Rows from block 3, named by matrix and row number. Each number is 128 + 32 x the weight over its row's rms, rounded and kept within 0 to 255. All counts start at 0. After the name is the row's rms in percent of the matrix's.
# proj: attention output (model.blocks.3.attn.proj.weight, 128x96), inputs 0-95
proj.33 180 [130 123 169 109 163 137 166  96 150 111 166 128 125 225 211  94 121 147 160 101 137 130 128 106 175 228 111 150 156 114 146 150  19 127 129 124 151 148 112 150 125 191 159 204 107 145 162 114 148  85 166 146 157 104 104 156 134 156 114 143 153 177 151 145 149 110 199  87 140 121 108 135 134 179 152 129 109 108 137 143  94 131 149 113 135 110 118 107 107 133  96 113 117 140 112 124]
proj.34 195 [138 109 160 120 133 107 186 163 168 130 119 126 116 139 144 136 123 114 165  93 119 124 103  81 134 168 135 166 127 165 126 162 112 121 117 127 154 123 130 149  79 182 153 128 127 153 164 120  80 120  97  78 107 166 128  88 143 118 147 185 136  79 137 159 158 215 136 129 186 123 166  24 101  99 155 147 204 174 130 149 148 119 120 154 125 126 209 118 167 144 172  98 146 147 125  70]
proj.35 024 [ 57  93 123 104 135 175  63  65 104 142 102 130 142 139 151 116 100 198 146 142 126 122 164 110 112  89 104 131 183  93 123 133 123 132 133 120 127 117 160  89 183 109 148 164 140 127  62  66 107 158 154 152 134 123  98 165 124 173  55  92 113 126 179 102 117 181 162 108 114 105 107  95 123 144  79 134 140  51 157 145 105 144 132 109 129 114 159  98 153 142 134 114 145 137  33 113]
proj.36 183 [145 218 116 104 114 115 207 144 128 112 113  86  73  72 103 102 107  76  66 159  83 156 133 155 180 119  85 124  69 121 132 132 122 142  82 130 161 135 127 195 115 147 170 156 120 112 149 168 138 174  77 115  99 123 103 137 110 140 132 154 142  56  88 139 175 125  83 165 150 133 147 119 144  69 145 103 108  83 144 117 168 139 118 135 137 122 165 120 178  78 121  93 125 114  98 138]
proj.37 137 [119 148 114 126  66 132 130 141 177  88 119 165 134 112 166 154 135 149  95 137 165  63 111  94 117 125 156 184 137 161  89 198 148  74 145 189 112 181 131 114 127 184 135 176 106 181 135  62 123 176  98 111 106 158 144  78 162 103 179 184 143  74 113 149 152 147  83 160 188 115 138  98 157  97 163 159 131 130 126 164 130 116 138 156 136 144 151 123 169 127 158 150 104 161 160  95]
proj.38 057 [ 58  86 128  99 110 160 142  85  99 142 147 137 146 100 105 163 110 195 143 123 146 106 172 103  22  89 157 105 205 183 146 115 176 124 118 131  41 128 178  99 136 112 138  73 174 116 127 137 113 118 147 114 145 122 127 131 123 144 102 172 158 114 165 166 160 134 148 107 197 139 146 145 104 137 163 112 165  80 178 122  91 148 137 115 119 113 150 103 133 148  96 117 116 124  75 131]
proj.39 175 [126 176  74 127 110 107  90 154 106 125 130 125 116  74  59 140 127 126  65 186 125 150 156 162 143  52 117 101  77 112 122  93 166 145 128 127  98 131 137 120 165  60 122 129 106  98 131 107 146 147 165 130 172  99 155 146 134 147 137 140 122 169 182 150 143 120 129 104 163 175 129 173 148 178 113 119 124  98 176 102  54 177 133  88 132 113 100 143  79 187 113 203  87 109 145 107]
proj.40 042 [133 120 134 148 147 142 102 218 135 134  79 150 130 107  60 176 139  99 122 126 143 150 111 111  88  84 156 140 114 157 126 127 158 147 135 103 123 104 135 117  80 114  87  99 147 125  66 166 140 144 131 166 117 123 131 193 135  79   0 121 108 162 134  89 102 107  77 164 113 110  95 121 116 107 110 156 119 129  89 132 135  95 138 144 139 170  98 137 122 156  91 169 119 126  29 135]
proj.41 044 [141 102 133 137 114  79 189 215 132 101  13 123  92 110  91 108 101  93 119 123 115 113  99  54  81 105 119 136 144 200  93 106 163  88 111 136 176 136 127 160  82 129 149 121 147  98 132 116 174 130 127 152 122 123 183 128 148 108 108 132  96 116  76 123 125  79 126 124  95 132  93  73 140 114 120 143 101 150 119 113 159 108 110 134 181 136 102 174  77 125 138 130 135 109 101 197]
proj.42 066 [ 88 124 152  66 162 180 178 127 104 163 195 134 133 110 157 128 147 159 182  97 140 152 166  63 141 149 138 108 173 127 172 110 125 163  85  99 123  75 187 154 152 126 186  74 199 112 131 188 131 142 116 113 117 142 133 109 169 120 154 180 128 114 143 157 155 155 135 116 162 134 128  29 128 129 160 165 180 156 126 155 133 126 128 148 155 123 148 145 124 162 168 128 126 157 162  92]
proj.43 050 [167 108 140 152 129  64 111 236 143 117 108  96 124 170  94  98  90  50 153 127  71 100  83 152 177 150 138 151  65 138 100 144 128  98 124 134 126 123  98 138 111 106 110 104 136 149 163 191 131 181 119 126 133 125 104 177 148 104 219 103 125 128  93 105 100 109 124 148  99 121 114 135 178 134 132 149  92 157  90 144 117 112 120 135 124 113 155 130 161  85 153 147 117 159 208 164]
proj.44 026 [102 129  98  90 126  62  75 214 144 118  98 171 167 150 129 138 135 186 124 136 144 122 159  98 136 128 146 134 149 131 162 164  98 132 147 149  53 127 148  93 193 121 125 154  96 164 105  96 122  85 136 156 152 117  91 133 115 162 143  85 162 168 123 141  93 130 164  82  94 184 134 185 134 179 150 117 129 128 161 142  91 166 151 117 115  94  97  79 156  82 106 115 142 150 103 216]
proj.45 046 [101 153 125 106 135 187  47   0 129 117 179 116 112 117 118 150  85 151  97 156 112 163 151 114 159 124 128 137 128 112 108 126 105 142 120 119 145 125 106 130 146 119 170 177 109 120  32  87 106 118 157 102 167 151 144  90 107 186 160 118 163 110 144 169 108 133 158  89 142 163 148 137 113 147 147 103 150 129 199 114 106 194 116  78 111  77 138 113 116 139 143  96 156 106 110 150]
proj.46 052 [ 95 146 108  79 118 123 177 155 143 136 236 120 104  74  53 153 142 131 131 122 114 146 167 207 140 115 124 140  69 160 128 166 160 151  79 143  69 112 171 169 125 107 174  77 153 160 227 161 103  99 112 123 123 105  79 113 121 110 115 117 125 149 148 112 105 151 109 120 105 132 153 204 103 139 120 122 142 121 118 137 129 118 115 155  71 151  89 132 137 127 124 134 143 132 106  92]
proj.47 231 [131 165  97 121 125 133 101 134 137 134 148 179 142  67  81 167 177 146  87 148 172 154 145 102 122  73 151 125 127 125 143 118 139 148 134 131 114 121 171 117 140  96 118 144 119 124 126 110 152 192 117 133 123 125 155 122 180  61 125 134 102 162 142 101 114 106  41 159 116 145 109 127 172 146 108 178 120 118  97 155  76 105 138 156 160 183  93 160 118 166 153 255  81 152 138 103]
proj.48 042 [183 158 107 146 166 139 164 105 164 125 231 141 140 118  83 126 154  88 121 128 126 156 114  92 223 104 142 166 125  36 139 134 146 156 146 126 210  95 158 134 161 107 158  92  95 178 129 169 137 134 124 124 141  68 128 111  74 141 101 118 117 129 156 126 127 134 116 132 138 115 161 152 107 112 113  89 173  65 163  78 160 165 119 120 118 107 141 122 147 138 127  93 114 101 101  77]
proj.49 184 [132  82 152 155 120 136 140 114 110 147 118  87 144 184 151 110  98 107 173 110 100  83 103 195 114 164 123 116 121 121 122 138 141 113 139 124 119 133  87 108 122 131  94  84 139 139 121 168 141 175 105 130 109  97 132 173  96 144 109  76 104  85  32 128 114  72 105 178  62 122 131 186 156  74 107  90  26 122 109 111 184 136 108 118 117 117 129 140 136  52 123  90 113 105 144 156]
proj.50 056 [ 97 133 117 137 115 161  20  86 113 104 136  93  99 152 167  93 102 169 118 144 112 107 140 162 115 132  97 136 147 118  86 110 144 102 125 149  99 148 124 128 167 117 133 151 146 111   0 108 145 147 151 134 156  92  77 198 124 136  80 134 114 126 142 118 149 125 159 132 124 127 113 106 180 140 131 127  80  68 115 115 107 133 121 107 158 100 143 143 135 126 111 122 106 115  21  82]
proj.51 043 [136 120 128 153 115  34  48 249 119 135   4 135 108 132 108 149 137 114 125 145 127 111 129  88  91  97 126 122 132 176  97  97 166 128 139 114 131 122 120 109 104 120 114 145 122  93  75  37 126 110 139 133 115  56  91 207 112 158  84 124 129 129 148 121 118 116 157 125 138  75 130 140 131 132 116 118 120 101 135 122 149 128 124 123 113 116 104 121 126 131 122 114 136 118 100 103]
proj.52 036 [123 160 118 105 145 114 114 180 135  94  88 142 116 148 147  87 128 159 109 151 124 122 133  69 138 119 106 152 167 174 112 116  97 112 117 138 144 136 149 140 162 141 168 131 125 129 135 101 172 188 115 113 110 106 247 175 159  71  93 116 104 120 135  73 123  76  84 172 116 103  90 119 194 137  88 167  92 127 117 167 105  99 108 159 178 165 106 164 148 171 194 140  91 163 166 144]
proj.53 041 [115 103 123 108 118  55 172 176 121 144  89 150 140 157 122 166 179 179 133 115 141 129 154  42  50 125 144 104 165 160 123 124 135 133 161 133 123 144 187  86 123 138 124 145 112 127 203  41 138 105 139 125 133  57 193 165 114 147 139 120 152 198 121 149 155 108 128 112  95 142 123  99 142 144 154 104  60 105 124 127 129 135 156 129 127 135 138  84 117 111 112 148  99 120 200 105]
proj.54 043 [116 120 110 137 125 198  93  68 113 118 197 133 110 144  64 119 137 172 114 139 127 125 136  40  96  97  99 135 144 192 113 105 137 127 140 136 117 146 178 112 145  62 150 150 132 113 202  95 153 138 114 145 111 161 130  84 174 127 148 173 169 141 130 143 178 134 136 129 170  93 110  78 168 128 151 172 134  88 107 167 129 105 170 163 174 152 152  85 160 104 131 147  83 185 141 104]
proj.55 207 [158  60 180 165 140  89 123 175 141 202 114 136 185 145 110 212 148  89 216  66 152 107  91 172 101 157 197 128  78 114 163 169 147 153 166  97 101  91 116  70  69 114  66  63 112 165 129 144 137 130 120 125 110 144 141 110 166 120 139 147 142 124 115 154 140 130 133 125 140 114 114  99 148 135 159 161 130 138 120 180 132 117 142 146 153 142 141 123 129 125 144 135 112 174 138 128]
proj.56 058 [116 151 176 113 148 126 137 195 146 147  90 114  80 125 120 157 142 109 157  97 118 138 123  79 112 171 104 150  98 171 117 156 107 140 105 106 128 115 139 163  48 180 146 120 150 133 137 126 108 149 120 104  92  71  89 255 106 123  16 120  87 116 134 117 160 123 120 137 115  87 141 104 111 130  95 119 109  99 102 152 160  96  97 147 111 155 141 139 127 144 110  91 155 128  54 112]
proj.57 039 [137 166 113  98 138 117 234 184 137 118 137 156 131 138 156  91 153 156 120 133 128 123 126  29 217 149 111 131 125 158 134 121 104 118 114 137 176 120 144 167 152 161 166 140 110 130 241  98 128 107 115 166 124 134  85 164 121 143  55 139 161 156 137 104 138 149 111 121 108 119 122  93 106 128 132 112 144 181 121 104 152 119 156 134  89 118 110  97 136 114  81 137 121 117 107  49]
proj.58 036 [136 162 121 115 133  45 126 213 137 106  81 114  82 141 121  97 124 151 104 140  93 152 129  36 137 135  79 126 139 179 130 115 109 124  96 116 152 143 148 174  89 131 152 158 172 106 176 141 159 112 123 153 137  92 135 183 129 127 128  96 119 144  72  89 130 111 138 115  78 151 109  50 161 109 110 117  81 115 131 118 131 130 115  96 172 131 125 136 103  68 112 105 172 112 125 225]
proj.59 032 [173 177 126 132  89  74 129 151 174 113  66 140 104  53  76 164 133  84  96 150  89 126 106  90 146  99 125 165  97 145 103 139 168 107 126 141 151 146 115 148  42 161 149 100  81 127 230  85 163 153 146 148 137 145 143  65 154 115 176 159 143 143 117 164 158 133  87 130 134 141 103 117 130 146 133 154 121  98 160 126  93 125 157 115 149 147 141 108  79 134  86 177  75 135 112 123]
proj.60 238 [107  79 170 122 150 130 121 119 116 172 128 156 148 134 179 181 143 172 169  71 183 138 143 115  67 155 149 112 190 150 175 120 109 164 135 100  99 104 138 106  86 177 114 121 149 121 120 106 150 172  70 142  72 129 130 120 157  79 138 145 137 116  98 119 131 104  51 185 126  99 118 132 171  83 142 158  96 104  88 164 161  90 149 181 153 185 116 115 175  96 135 172  92 163 132 123]
proj.61 085 [ 82  87 130 129 129 177  88  93 102 102 138 129 134 219 185  95 125 196 118 126 136 111 143 131  46 152 109 113 208 182 125  99 107 101 139 143  67 168 128 101 135 137  99 182 151 110 116 118 134 125 110 170 115 119  84 164 107 116 171 115 145 165  97  94 124 104 119 156 113  96 120 194 127 108 118 111  74 116 110 107 146  99 149 145  70 157 104  99 157  63  82 125 116 128 139 148]
proj.62 242 [ 84 161 115  90 165 157 124 108  85 147 154 119 103  75  84 122 125 169 115 148 122 177 172 103 106  90 103  85 147 169 146  68 123 165  93  95  98  82 172 154 153  88 162 111 168  79 146 140 178 110 169 176 150 101 134 146 173 135  99 141 157 166 151 158 133  83 149  97 134 136  74 142 146 168 166 164 105  99 116 147  96 129 175 119 160 118  79 100  77 166  89 171  76 155 113 109]
proj.63 116 [146 165  98 105 129 119  96 126 111 122 129 181 141 123 145 142 170 121  87 165 177 149 165 139 182 109 137  92 105  60 146  80  87 144 143 126 156 143 125 120 159 119 128 175  73  85 111  78 151 169 139 112 119  99 170 135 138 109 117 141 116 177 189 127 129 101  82 137 151 126 139 176 154 171 105 120 111  90 137 115  71 132 133 139 134 170  81 145 104 188 140 233  69 106 167  76]
proj.64 176 [101 115 103 118  87 143 130 122 111 101 127 101 111 132 114  82 112 153 107 143  95  87 139  88  82  99  95 125 163 170 107 126 178  87 114 156 111 172 151 134 149 109 141 110 173 119 135 139 119 138 102 137  87 129 143 133 104  75 129  62  97 182 137  17  91 121  77 169  60  83 129 173 124 130  53 121 122 117 103 123 140  75 111 164 113 202 114 155 174 107 123 152 147 118 125 176]
proj.65 175 [112  96 158 122 185 150 118 130  62 191 155 102 135 128 118 126 123 129 185 104 123 165 149 155 112 138 122  59 129 108 172  51 113 182 106  62 110  59 138 126 137  90 113  55 174  70 122 191 130 118 165 132 156 114 150 120 137 113 104 103  96 185 178 107 101 130 150 112 110 142 120 121 127 179  91 143 151 144 111 106  83 128 130 117 150 134 102 153  98 188 149 170 114 108 133  88]
proj.66 198 [108 137 113 126 100 157 148  95 142  67 149  82  94 170 139  82  64 132  87 155  79 107 123 145 131 140  97 159 134 165  81 165 124  82 122 161 122 188  92 151 136 142 163 182 133 152 157 138 165 113 133 161 119 105 106 155 148 162 110 173 185 108 123 200 173  97 144 110 182 124 102 158 136 116 205 132  95  74 145 165 136 146 174 121 137 115 126  71 110 118  69 104  87 163 102 127]
proj.67 046 [132  91 113 174 120 149 147 101 136 100 151  85 155 160 110  55  69 122 140 153  74  93 100 209 189 111 125 162 133  88  83 148 146  80 144 152 152 135  57 117 192  73 116 103 156 154 115 190 136 153 131 118 149  72 156 171 123 146  84 159 117  95 115 152 150 114 129 136 140 152 160 172 180 112 122 120  91  84 145  96 120 159 111 104 135  98  86 158  98 158 140 122 116 100 111  85]
proj.68 048 [181 169 116 130 133 105 111 155 141 134  44 141 142 118 117 152 163  76  84 139 123 163 121 147 167 134 138 125  67  72 143 123 103 156 129 124 195 123 140 115 117 118 100 134  78 119  62 127 142 147 110  95 109 136 181 145 157 140 165 118 132  94  62 156 140 118 132 126  99 131 118  52 148 121 157 155 105 168 122 165 149 121  99 138 169 112 204 133 134  90 158  66 139 154 205 192]
proj.69 102 [156 206 148  97 175 118 172 143 139 138 134 152 103 110 133 130 165  97 108 129 134 205 136 104 216 155 121 119 123 100 173 103  66 181  86  96 210  81 128 195 106 180 169 183 107 107 130 130 105 149  93 124 105 139  93 137  96 125 122  97 118 100  99 109 102 129 114 172  90 116 141 158 115  74 126 111 134 133 104 116 187 115 109 137 107 121 141 128 179  80 136  98 156 118  99 155]
proj.70 030 [139 127 138 147 141  65 174 194 109 165  71 119 177 136 158 156 108 115 126 141 143 111 107 246 164 112 150 120 123  58 159 150 140 149 147 120 128 129 107 110 171 155  96 120 119 160 112 186  99  96 112 122 138 107  78 101  79 125  56 113 120 136 144 126  66 146  99 161 124 145 178 126 105  90  96  92 194 133 135  92 141 144 114 120 124 139  71 138 144 142 145 161 141  92  89  86]
proj.71 064 [150 107  90 161  84  76  72 211 145 116  61 195 197 132 179 156 173 111 129 134 203  71  97 129 149 122 195 144 113  76 104 168 167  84 159 176 151 151 113  76 174 121  61 110 110 163  72 118 120 126 116 121 121 109 114 117 121 141  95 173 148 111 150 159 159 128 145 120 178 126 137 108 126 116 168 111 140 146 132 122 148 129 124 132 141 111 144 109 144 129 109  96 133 125 117  99]
proj.72 047 [109 131 138 136 147 156   0  93 116 127 204 146 131 178 197 100 167 157 141 123 152 111 133 139 143 172 128 123  89  76 126 139  76 114 139 135  88 125 127 133 175  96  93 147 150 137  83 157 141 110 106 140 109  68 104 225 145 108 102 144 149 138 134 104 164 119 144 135 140  98 102  93 158 118 151 146  90  99  97 140 157  93 135 165 139 142 152 112 179  80 106  93 139 147 107 150]
proj.73 049 [160 137  85 154  93  80  11 140 141 110  83 183 140 113 125 126 208 134 104 154 166 102 145 113 100  98 136 127 135  89  91 133 159 101 181 174 112 169 125  93 168 100  71 131  75 123  74  44 121 141 137 107 143  75 104 168  90 132  94 114  84 136 134  85 131 123 123 122 113 157 174 118 106 156 100  90 112 119 142 104 102 136  96 112 108 130 119 179 125 135 135 143 133  86 142 127]
proj.74 033 [105 125 135 181 103 146  92  12 151  93  71 139 156 181 167 133  79 147  94 146 144  85 136 128  99 129 136 147 152 151 110 146 114  97 195 158 107 184  48  64 125 158 102 190  89 144  67  42  97 127 135 138 144 171 138  90 124 115 120 130 127 148 104 107 109 146 127 143 118 142 145  82 147 124 108 124  80 163 122 107  91 122 149 125 138 145 124 110 130 111 122 162 113 118 130  88]
proj.75 050 [108 106 127  96 128 116 188 176  86 169 141 120 136  92  94 190 123 101 147 106 129 150 159 152 121 117 162  83  55 163 168  90 162 153 104 109  89 100 148 130 112 109 130  64 158  86 193 190 109  71 152 138 126 159 134 113  80 154 114  84 146 170 140 144  86 108 138  97 117 130 141 202  74 146 134  85 118 135 155  99 129 138 118 110  83 132  80 102  94 127  84 125 162  98 101 176]
proj.76 058 [ 94  94 122 126 118 224 184  44 147 115 209 133 159 147 107 105 117 159 178 125 112  93 119  82 125 136 146 153 184 173 140 157 137 107 131 132 119 145 147 117 145 134 146  82 156 172 139 176 108 126 145 137 139 184  86 109 121 182 192 136 162 120 104 181 158 131 183 123 151 130 127 162 111 127 156 112 129 106 161 137 132 161 143  88  72 101 173  88 113 102  92  95 116 134  76 141]
proj.77 040 [107 100 122 130 109 179 162  61 147 107 163 109 112 139 103 103 106 143 148 119  99 114 121  58  73  98 103 161 138 240 103 127 155 109 121 148 139 157 143 139 109 129 158 111 155 129 179 145 181 137 136 181 144 125 138  60 175 143 136 161 152 140 135 181 160  88 113 121 174 167  91 157 140 118 157 160  96 114 150 124 106 172 187 113 182 126  78  97  85 130  93 151  71 137 143 132]
proj.78 058 [ 95 162 108  50 120 161 171 118  95 147  66 187 120  69 166 148 191 149 100 136 187 151 186  78 136 118 141  76 129  98 171  95 129 152  72 128 160 110 192 154 150 182 164 131 150  71  42 112 131 126 153 108 129 123 169 101 140 149  72 153 120 104 146 151 166 136 148 101 152 124 123 113 116 150 143 122 141 110 149 125 121 135 129 125 140 115 146 132  91 185 124 101 124 117  78 104]
proj.79 041 [183  77 165 151 118 123 150 110 165 152 205 126 159 165  61 136 128  80 193  76  99  95  96 123 171 167 156 161 124 141 127 190 144 107 153 133 177 122 103 103  74 122 114  96 126 187 179 186 145 122 121 113  88 133 117 140 141 133 126 154 157 117 157 137 163 113 166 101 144  81 126 129 166 148 157 137 140  69 121 160 153  91 139 164 147 153 123  98 144 163 113  81 121 154  50 138]
proj.80 066 [135 138 106 121 125 169 126  36 181  69 194 144 106 174 150  87 129 145 127 143 124 148 124  98 189 151 120 187 175 100  83 160  94 101 128 162 180 153 124 169 174 127 181 176 121 170 115 142 101 107 129  90 137 166 147  79 149 125 177 145  99 116 120 134 128 163 168 109 145 158 141  61 116 132 133 152 175 177 121 144 136 129  96 128 141 107 169 161 130 126 178  97 172 140 168 158]
proj.81 044 [136 125 103 131 161 164  89  23 137  97 192 174 136 128 134  78 175 149 120 136 137 142 126  50 185 112 133 146 147  73  99  99 127 114 135 132 176  99 133 130 197  90 156 149 127 130 100  92 113  71 134 122 152 104  86 175 125 140 107 142 129 115 139 129 169 138 195  78 131 127  99  30 142 134 141 144 129 120 117 107 165 121 100 125 147  70 150 124 130 119 135  67 156 131 107 113]
proj.82 049 [122 134 114 161 115 186  15  48 131  92 113 104 117 184 101 103  84 130 111 159  94 153 128 135  84 109 115 144 223 131 100 142 113 107 154 123 141 174 106 119 132  63 125 169 115 149  50 180 127 150 121 120 144 171  76 130 114 141 115 136 141 150  78 134 136 112 111 153 147 159 142 136 115 102 136  99 111 117 166 121 103 153 135  89 106 124 147 112 142  63 123 145 114 133  83 188]
proj.83 167 [190 124 125 173 100 116 119 134 175 138 141 186 203 148 141 171 190  82 152 115 177  85  76 158 184 147 208 159  74  51 135 200 130 108 186 155 153 144 109  74 134 122  64 116  71 202 107 145 139 150 146 131 143 137 146 114 145 145 127 141 139 129 127 166 132 103 142 114 145 146 122 144 155 148 164 132  99 117 143 159 105 153 134 111 140 108 114 131 103 138 133 146 101 154 140 135]
proj.84 031 [146  77 149 128 141 107 216 119 150 131 125 114 103 117  99 180 117  89 132  95 109 173  77 108 173 118 174 143  48 140 109 103 146 125 119 126 182 106  91 133  53 122 121  89 136 116 194 157 151  64 120 148 119  87 149 157 138 128  76 165 124 115 139 138 165 141 162 123 147 135 100 132 149  88 157 131  84  74 119  90 144 115 128 155 166 123 110 124 127 133  82  37 141  99  75 144]
proj.85 044 [137 145 131 112 120  99 203 138 182  71  98 149 107 167 196  79 162 169 100 138 142 121 108 106 125 162  97 180 193 145 101 163  88 103 144 157 158 184 156 146 114 218 139 179 100 149 142  93 118 124 148  97 139 156 164  89 145 147 186 157 143 114  94 165 193 178 133 107 154 136 137 110  99 115 166 136 134 159 157 156 131 154 133 103 114 107 204 104 102 130 119 116 133 144 119 139]
proj.86 038 [103 117 130 104  97 111 110 249 109 136  16 100 113 113 173 120 120 150 100 131 130 103 147 182 121 128  90 119 192  69 155 141 135 125 102 150 144 163 118 137 125 179 104  80 156 123  54 123 102  86 132 167 114 183  74 178 102 136 111 121 166 149 150 103 118 138 127 132 133  86 106  81 128 121 137 131 126 116 145 111 146 114 134 143 140 135 127  83 178  92  83 100 154 133  86 148]
proj.87 036 [145 158 116 106 137 153 120  88 169  89 174 130 111 127 150  88 159 178 123 132 115 167 133  32 173 151 104 171 195  88 135 137  83 125 123 157 209 136 178 161 148 160 178 184 133 144  51 121 160 151 133 132 152 103 114 145 116 145 126 125 122 109 106 151 167 119 147 118 103 172 132 141 178 139 120 104  98  79 160  97 106 167 121 103 198  87 156 145 117 107 131 127 114 101  69 142]
proj.88 043 [150 150  93 143 126 158 138  70 122 123 210 140 139 156 114  89 120 107 105 180 120 118 126 126 202 117 128 137 109  85 120 135 117 114 160 131 160 147 121 107 211  54 146 145  96 143 184 149 123  89 113 134 116 109  73 186 103 122 127 122 173 208 147  96 101 128 146 159 116  91 123  91 157 142 145 123 110  72 110 118 128  82 165 128 117 165 116  78 202  77 127 154  97 128 114  81]
proj.89 065 [ 62 106 150  98 131 170 108 134  90 154 108 115 118 102 169 166 100 194 124 108 166 136 170 145  10 122 134  93 211 164 163 108 127 152  95 108  48 108 151 121 101 161 114 127 177 103  69 140 130 125 137 160 118 176 127 128 142  94 120 111 122 154 158 117  97 127 115 135 127  97  93 173 117 143 125 158 125 110  94 150 119  86 144 149 116 158  95 117 127 143  84 146 128 149  55 176]
proj.90 056 [141 133 117 132  71 120 103 169 170 101  53 154 140 125 153 148 151 102 129 129 143  70  84 107 133 125 160 176 127 123  96 202 140  88 140 161 190 168 144 100 134 143 100 132 125 179  58 132  90 140 129 118 107 228  81  32 109 118 155 115 119 131 163 110 120 169 133 129 142  93 128 156 105 143 125 124 165 117 120 145 112 108 127 126 130 145 148 121 161 144 102 135 162 129  34 158]
proj.91 031 [116 166 173 142 152 110 181 171  86 166  67  89 142 100 168 114 117 106 132 118 126 105  91 154 161 138 113 102 114 113 173 135 111 143 118  94 153 102 135 125 144 133 103  72 144 136 108 174  93 145 119 122 121 157 134  66  81 128  87 112 166 173 194 127  89 156  33 164 159 127 147 214  97 103 136 115 172 148 152 140  95 128 143 138 108 166 129 103 181 131 101 200 120 121  78 131]
proj.92 187 [148 112 107 158 131 122  90 138 120 178 138 131 164  69   9 174 160 105 144 130 115 140 109 144 106  64 171 111  67 134 133 122 206 154 148 108 107  86 157  81 126  30  84  38 134 132 135 170 138 142 128 131 148 129 151 121 131 108 144  81  97 149  90  90 102 105 105 146  67 157 116 151 149 130  93 134 106 130 112 116 121 132 113 118 143 131 108 158 120 114 150 161 127 118 143 161]
proj.93 036 [120 119  73  83 104  86 169 174 102 106 168 187 144 112 139 138 149 137 113 150 170 119 185  97 181  86 150 107 148 103 142  76 150 117 111 150 151 140 127 120 186 131 149 119 129  90 138 107 118 148 120  51 142 122 222 125  97 144 176 135  92  89 147 135 138 104 130 120 144 167 167 132 185 112 142  88 103  89 158  85 139 160  73 107 166  96 127 178 122 158 175  85 127  80 165 146]
proj.94 044 [143 138 158 136 144 182 221  45 147 136 145 109 124 170 231 133 109 114 144  83 137 136 110 165 145 209 121 138 141 108 143 138  60 136 142 123 164 146 103 155  97 197 112 164 112 141 177 171 145 158 120 163  93 153 148 127 144 148 141  99 146 126 137 163 123  87 115 118 139 103 117 187  87 134 144 138 103 157 124 160 149 120 167 145  95 153 127  95 110 119  91 114 128 153 184 181]
proj.95 038 [ 87 127 128 114 146 193  63  37 115 125 211 175 143 193 118 153 162 216 115 124 147 149 166  55  87 150 151 119 215 169 131 126  92 136 147 134 102 131 169  97 141  98 136 145 140 136 204 101 121 170 137 116 119 133 139 168 131 132 162 169 132 130 136 173 147 154 141 115 136 109 124  71 134 154 162 133 136 125 127 135 122 117 114 144 123 122 178 125 132 135 133 114 131 137 184 149]
proj.96 200 [109 116 198 115 204 131 148 120  94 172 121  97 107 180 189 138 100 127 175  84 127 189 146 170 116 206 103  87 133 124 177  83  39 189 103  59 108  77 102 155  77 177 130 162 136  83 125 136 150 147 105 148 108 121  92 147 153 110 119 149 145 136 101 148 151 112 107 152 130 113 108 116 149 112 153 152  93 117  95 151 141 103 154 152 140 146 129 104 147  95 109 158  97 151 112 108]
proj.97 045 [ 96  99 169 128 166 153  58 125  90 159 133 111 122 133 119 150  98 157 123  88 116 150 153  56  50 154 132  87 151 170 164 112 116 167 133  88 105 100 121 112  81 143 112 134 160 106  90 116 136  70 137 136 128 142 146  93 151  87 151 105 112 190 102 124  71 145 105 126  78 131 118  61 100 127 125 160 142 196 104 137 133 124 161 132 144 154  83 110  93 132 154 192 131 144 209  77]
proj.98 164 [106 192  89  92 120 132 110 149 104 141 148 154 117  33 100 149 146 145  97 159 158 153 170 116 142  73 130  97 111 128 141  99 147 156  93 125 106  95 167 154 168  91 156 102 143  96 136 129 138 100 164 136 150 118 130 117 155 163 111 193 163 109 198 194 152 142 191  71 203 135 121  93 117 164 179 141 172 135 155 127 101 154 152 113 145  88 120 111  96 192 123 106 116 137 129  83]
proj.99 041 [141  85 153 139 168 127 170 183 156 126 160  92 111 109  74 133  99  38 157 101  88 169  85 143 148 128 152 168  41 134  82 145 143 130 113 107 125  80 101 141  70 113 131 108 121 135 166 159 102  72 147 149 155 160 137 113 123 101 203  83 103 129 141  88  91 117 136 115 103 139  98 192 103 126 119 137 107 175  86 121 124 107 103 123  67 117  98 126 103 119 106 129 155 123 181 178]
proj.100 036 [108  97 136  92  72 161 137 102 148 135 128  78 108 115 113 163 100 137 122 104 102 120 132 176  44 135 125 134 144 177 107 179 185 125 114 146  70 150 109 120  52 167 126 139 145 136 139 121 134 169 152  85 102  81 103 206 130 154 120 128  97  88 163 159 175 115 102 120 167 136 153 198 122 158 110 115  97  68 157 144 122 146  85 138 100 133 126 162  66 173 122 155 115 109  68 104]
proj.101 045 [147 178  98 151 121 146 186 102 122 117 152 140 155 125 152  98 130  96 100 158 150  99 123 195 242 117 119 122  57  72 134 114 136 118 126 146 176 128  95 126 182 114 130 135 111 136 168 157 117 111 165 178 133 161 109  61 119 131  80  74 104 152 141 107  70 138 122 122 109 122  91 197  91 128  67 142 162 147 128 110 131 140 130 104 116 128  79 125  93 157 115 170 127 125  65  97]
proj.102 030 [ 96 137 107 107 155 166  58 165 160  95 132 144 108 151 185  71  97 161  98 145 121 165 140 113 159 151 120 163 179 113 129 127  80 132 120 136 103 125  92 156 160 146 173 190 113 151  43  85 117 173  93 116 102 162  73 218 140 130  99 135 133  66  78  99 118 107 110 191  98 145 122 128 147  99 154 144 108 116  98 125 158 125  94 125 113  98 138 154 174  82 144 122 133 122  99 162]
proj.103 036 [124 119 128 137 159 197 163   0 111 126 205 123 127 180 121 130  81 129 141 118 125 174 173 187 154 156 131 109 161 116 139  95  73 145 133 111 170 136  85 143 132 138 158 141 116  99 140 151 142 119  99 107  87  73 165 165 126 108 109 148 120 132 142 137 135 107 137 134 146 103 177 151 133 124 149 125 125  83 133 130 150 109 119 163 150 168 139 126 144 154 153  91 137 124  96 149]
proj.104 047 [144 126 101 159 111 188   4  31 132 153 166 133 126  99  28 177 162 114 103 130 130 155 120 169  85  94 135 127  95 128 122 139 165 156 147 127 107 122 142  98 103  59  93 124 115 135  44 139 150 146 126 109 140 165 138  66 146 109 163 139  96 146 130 106 146 118 102 122 123 148 126  89 147 160 100 144 157 112 125 122 104 135 122 136 188 141 124 156 124 142 151 170 113 127 118 140]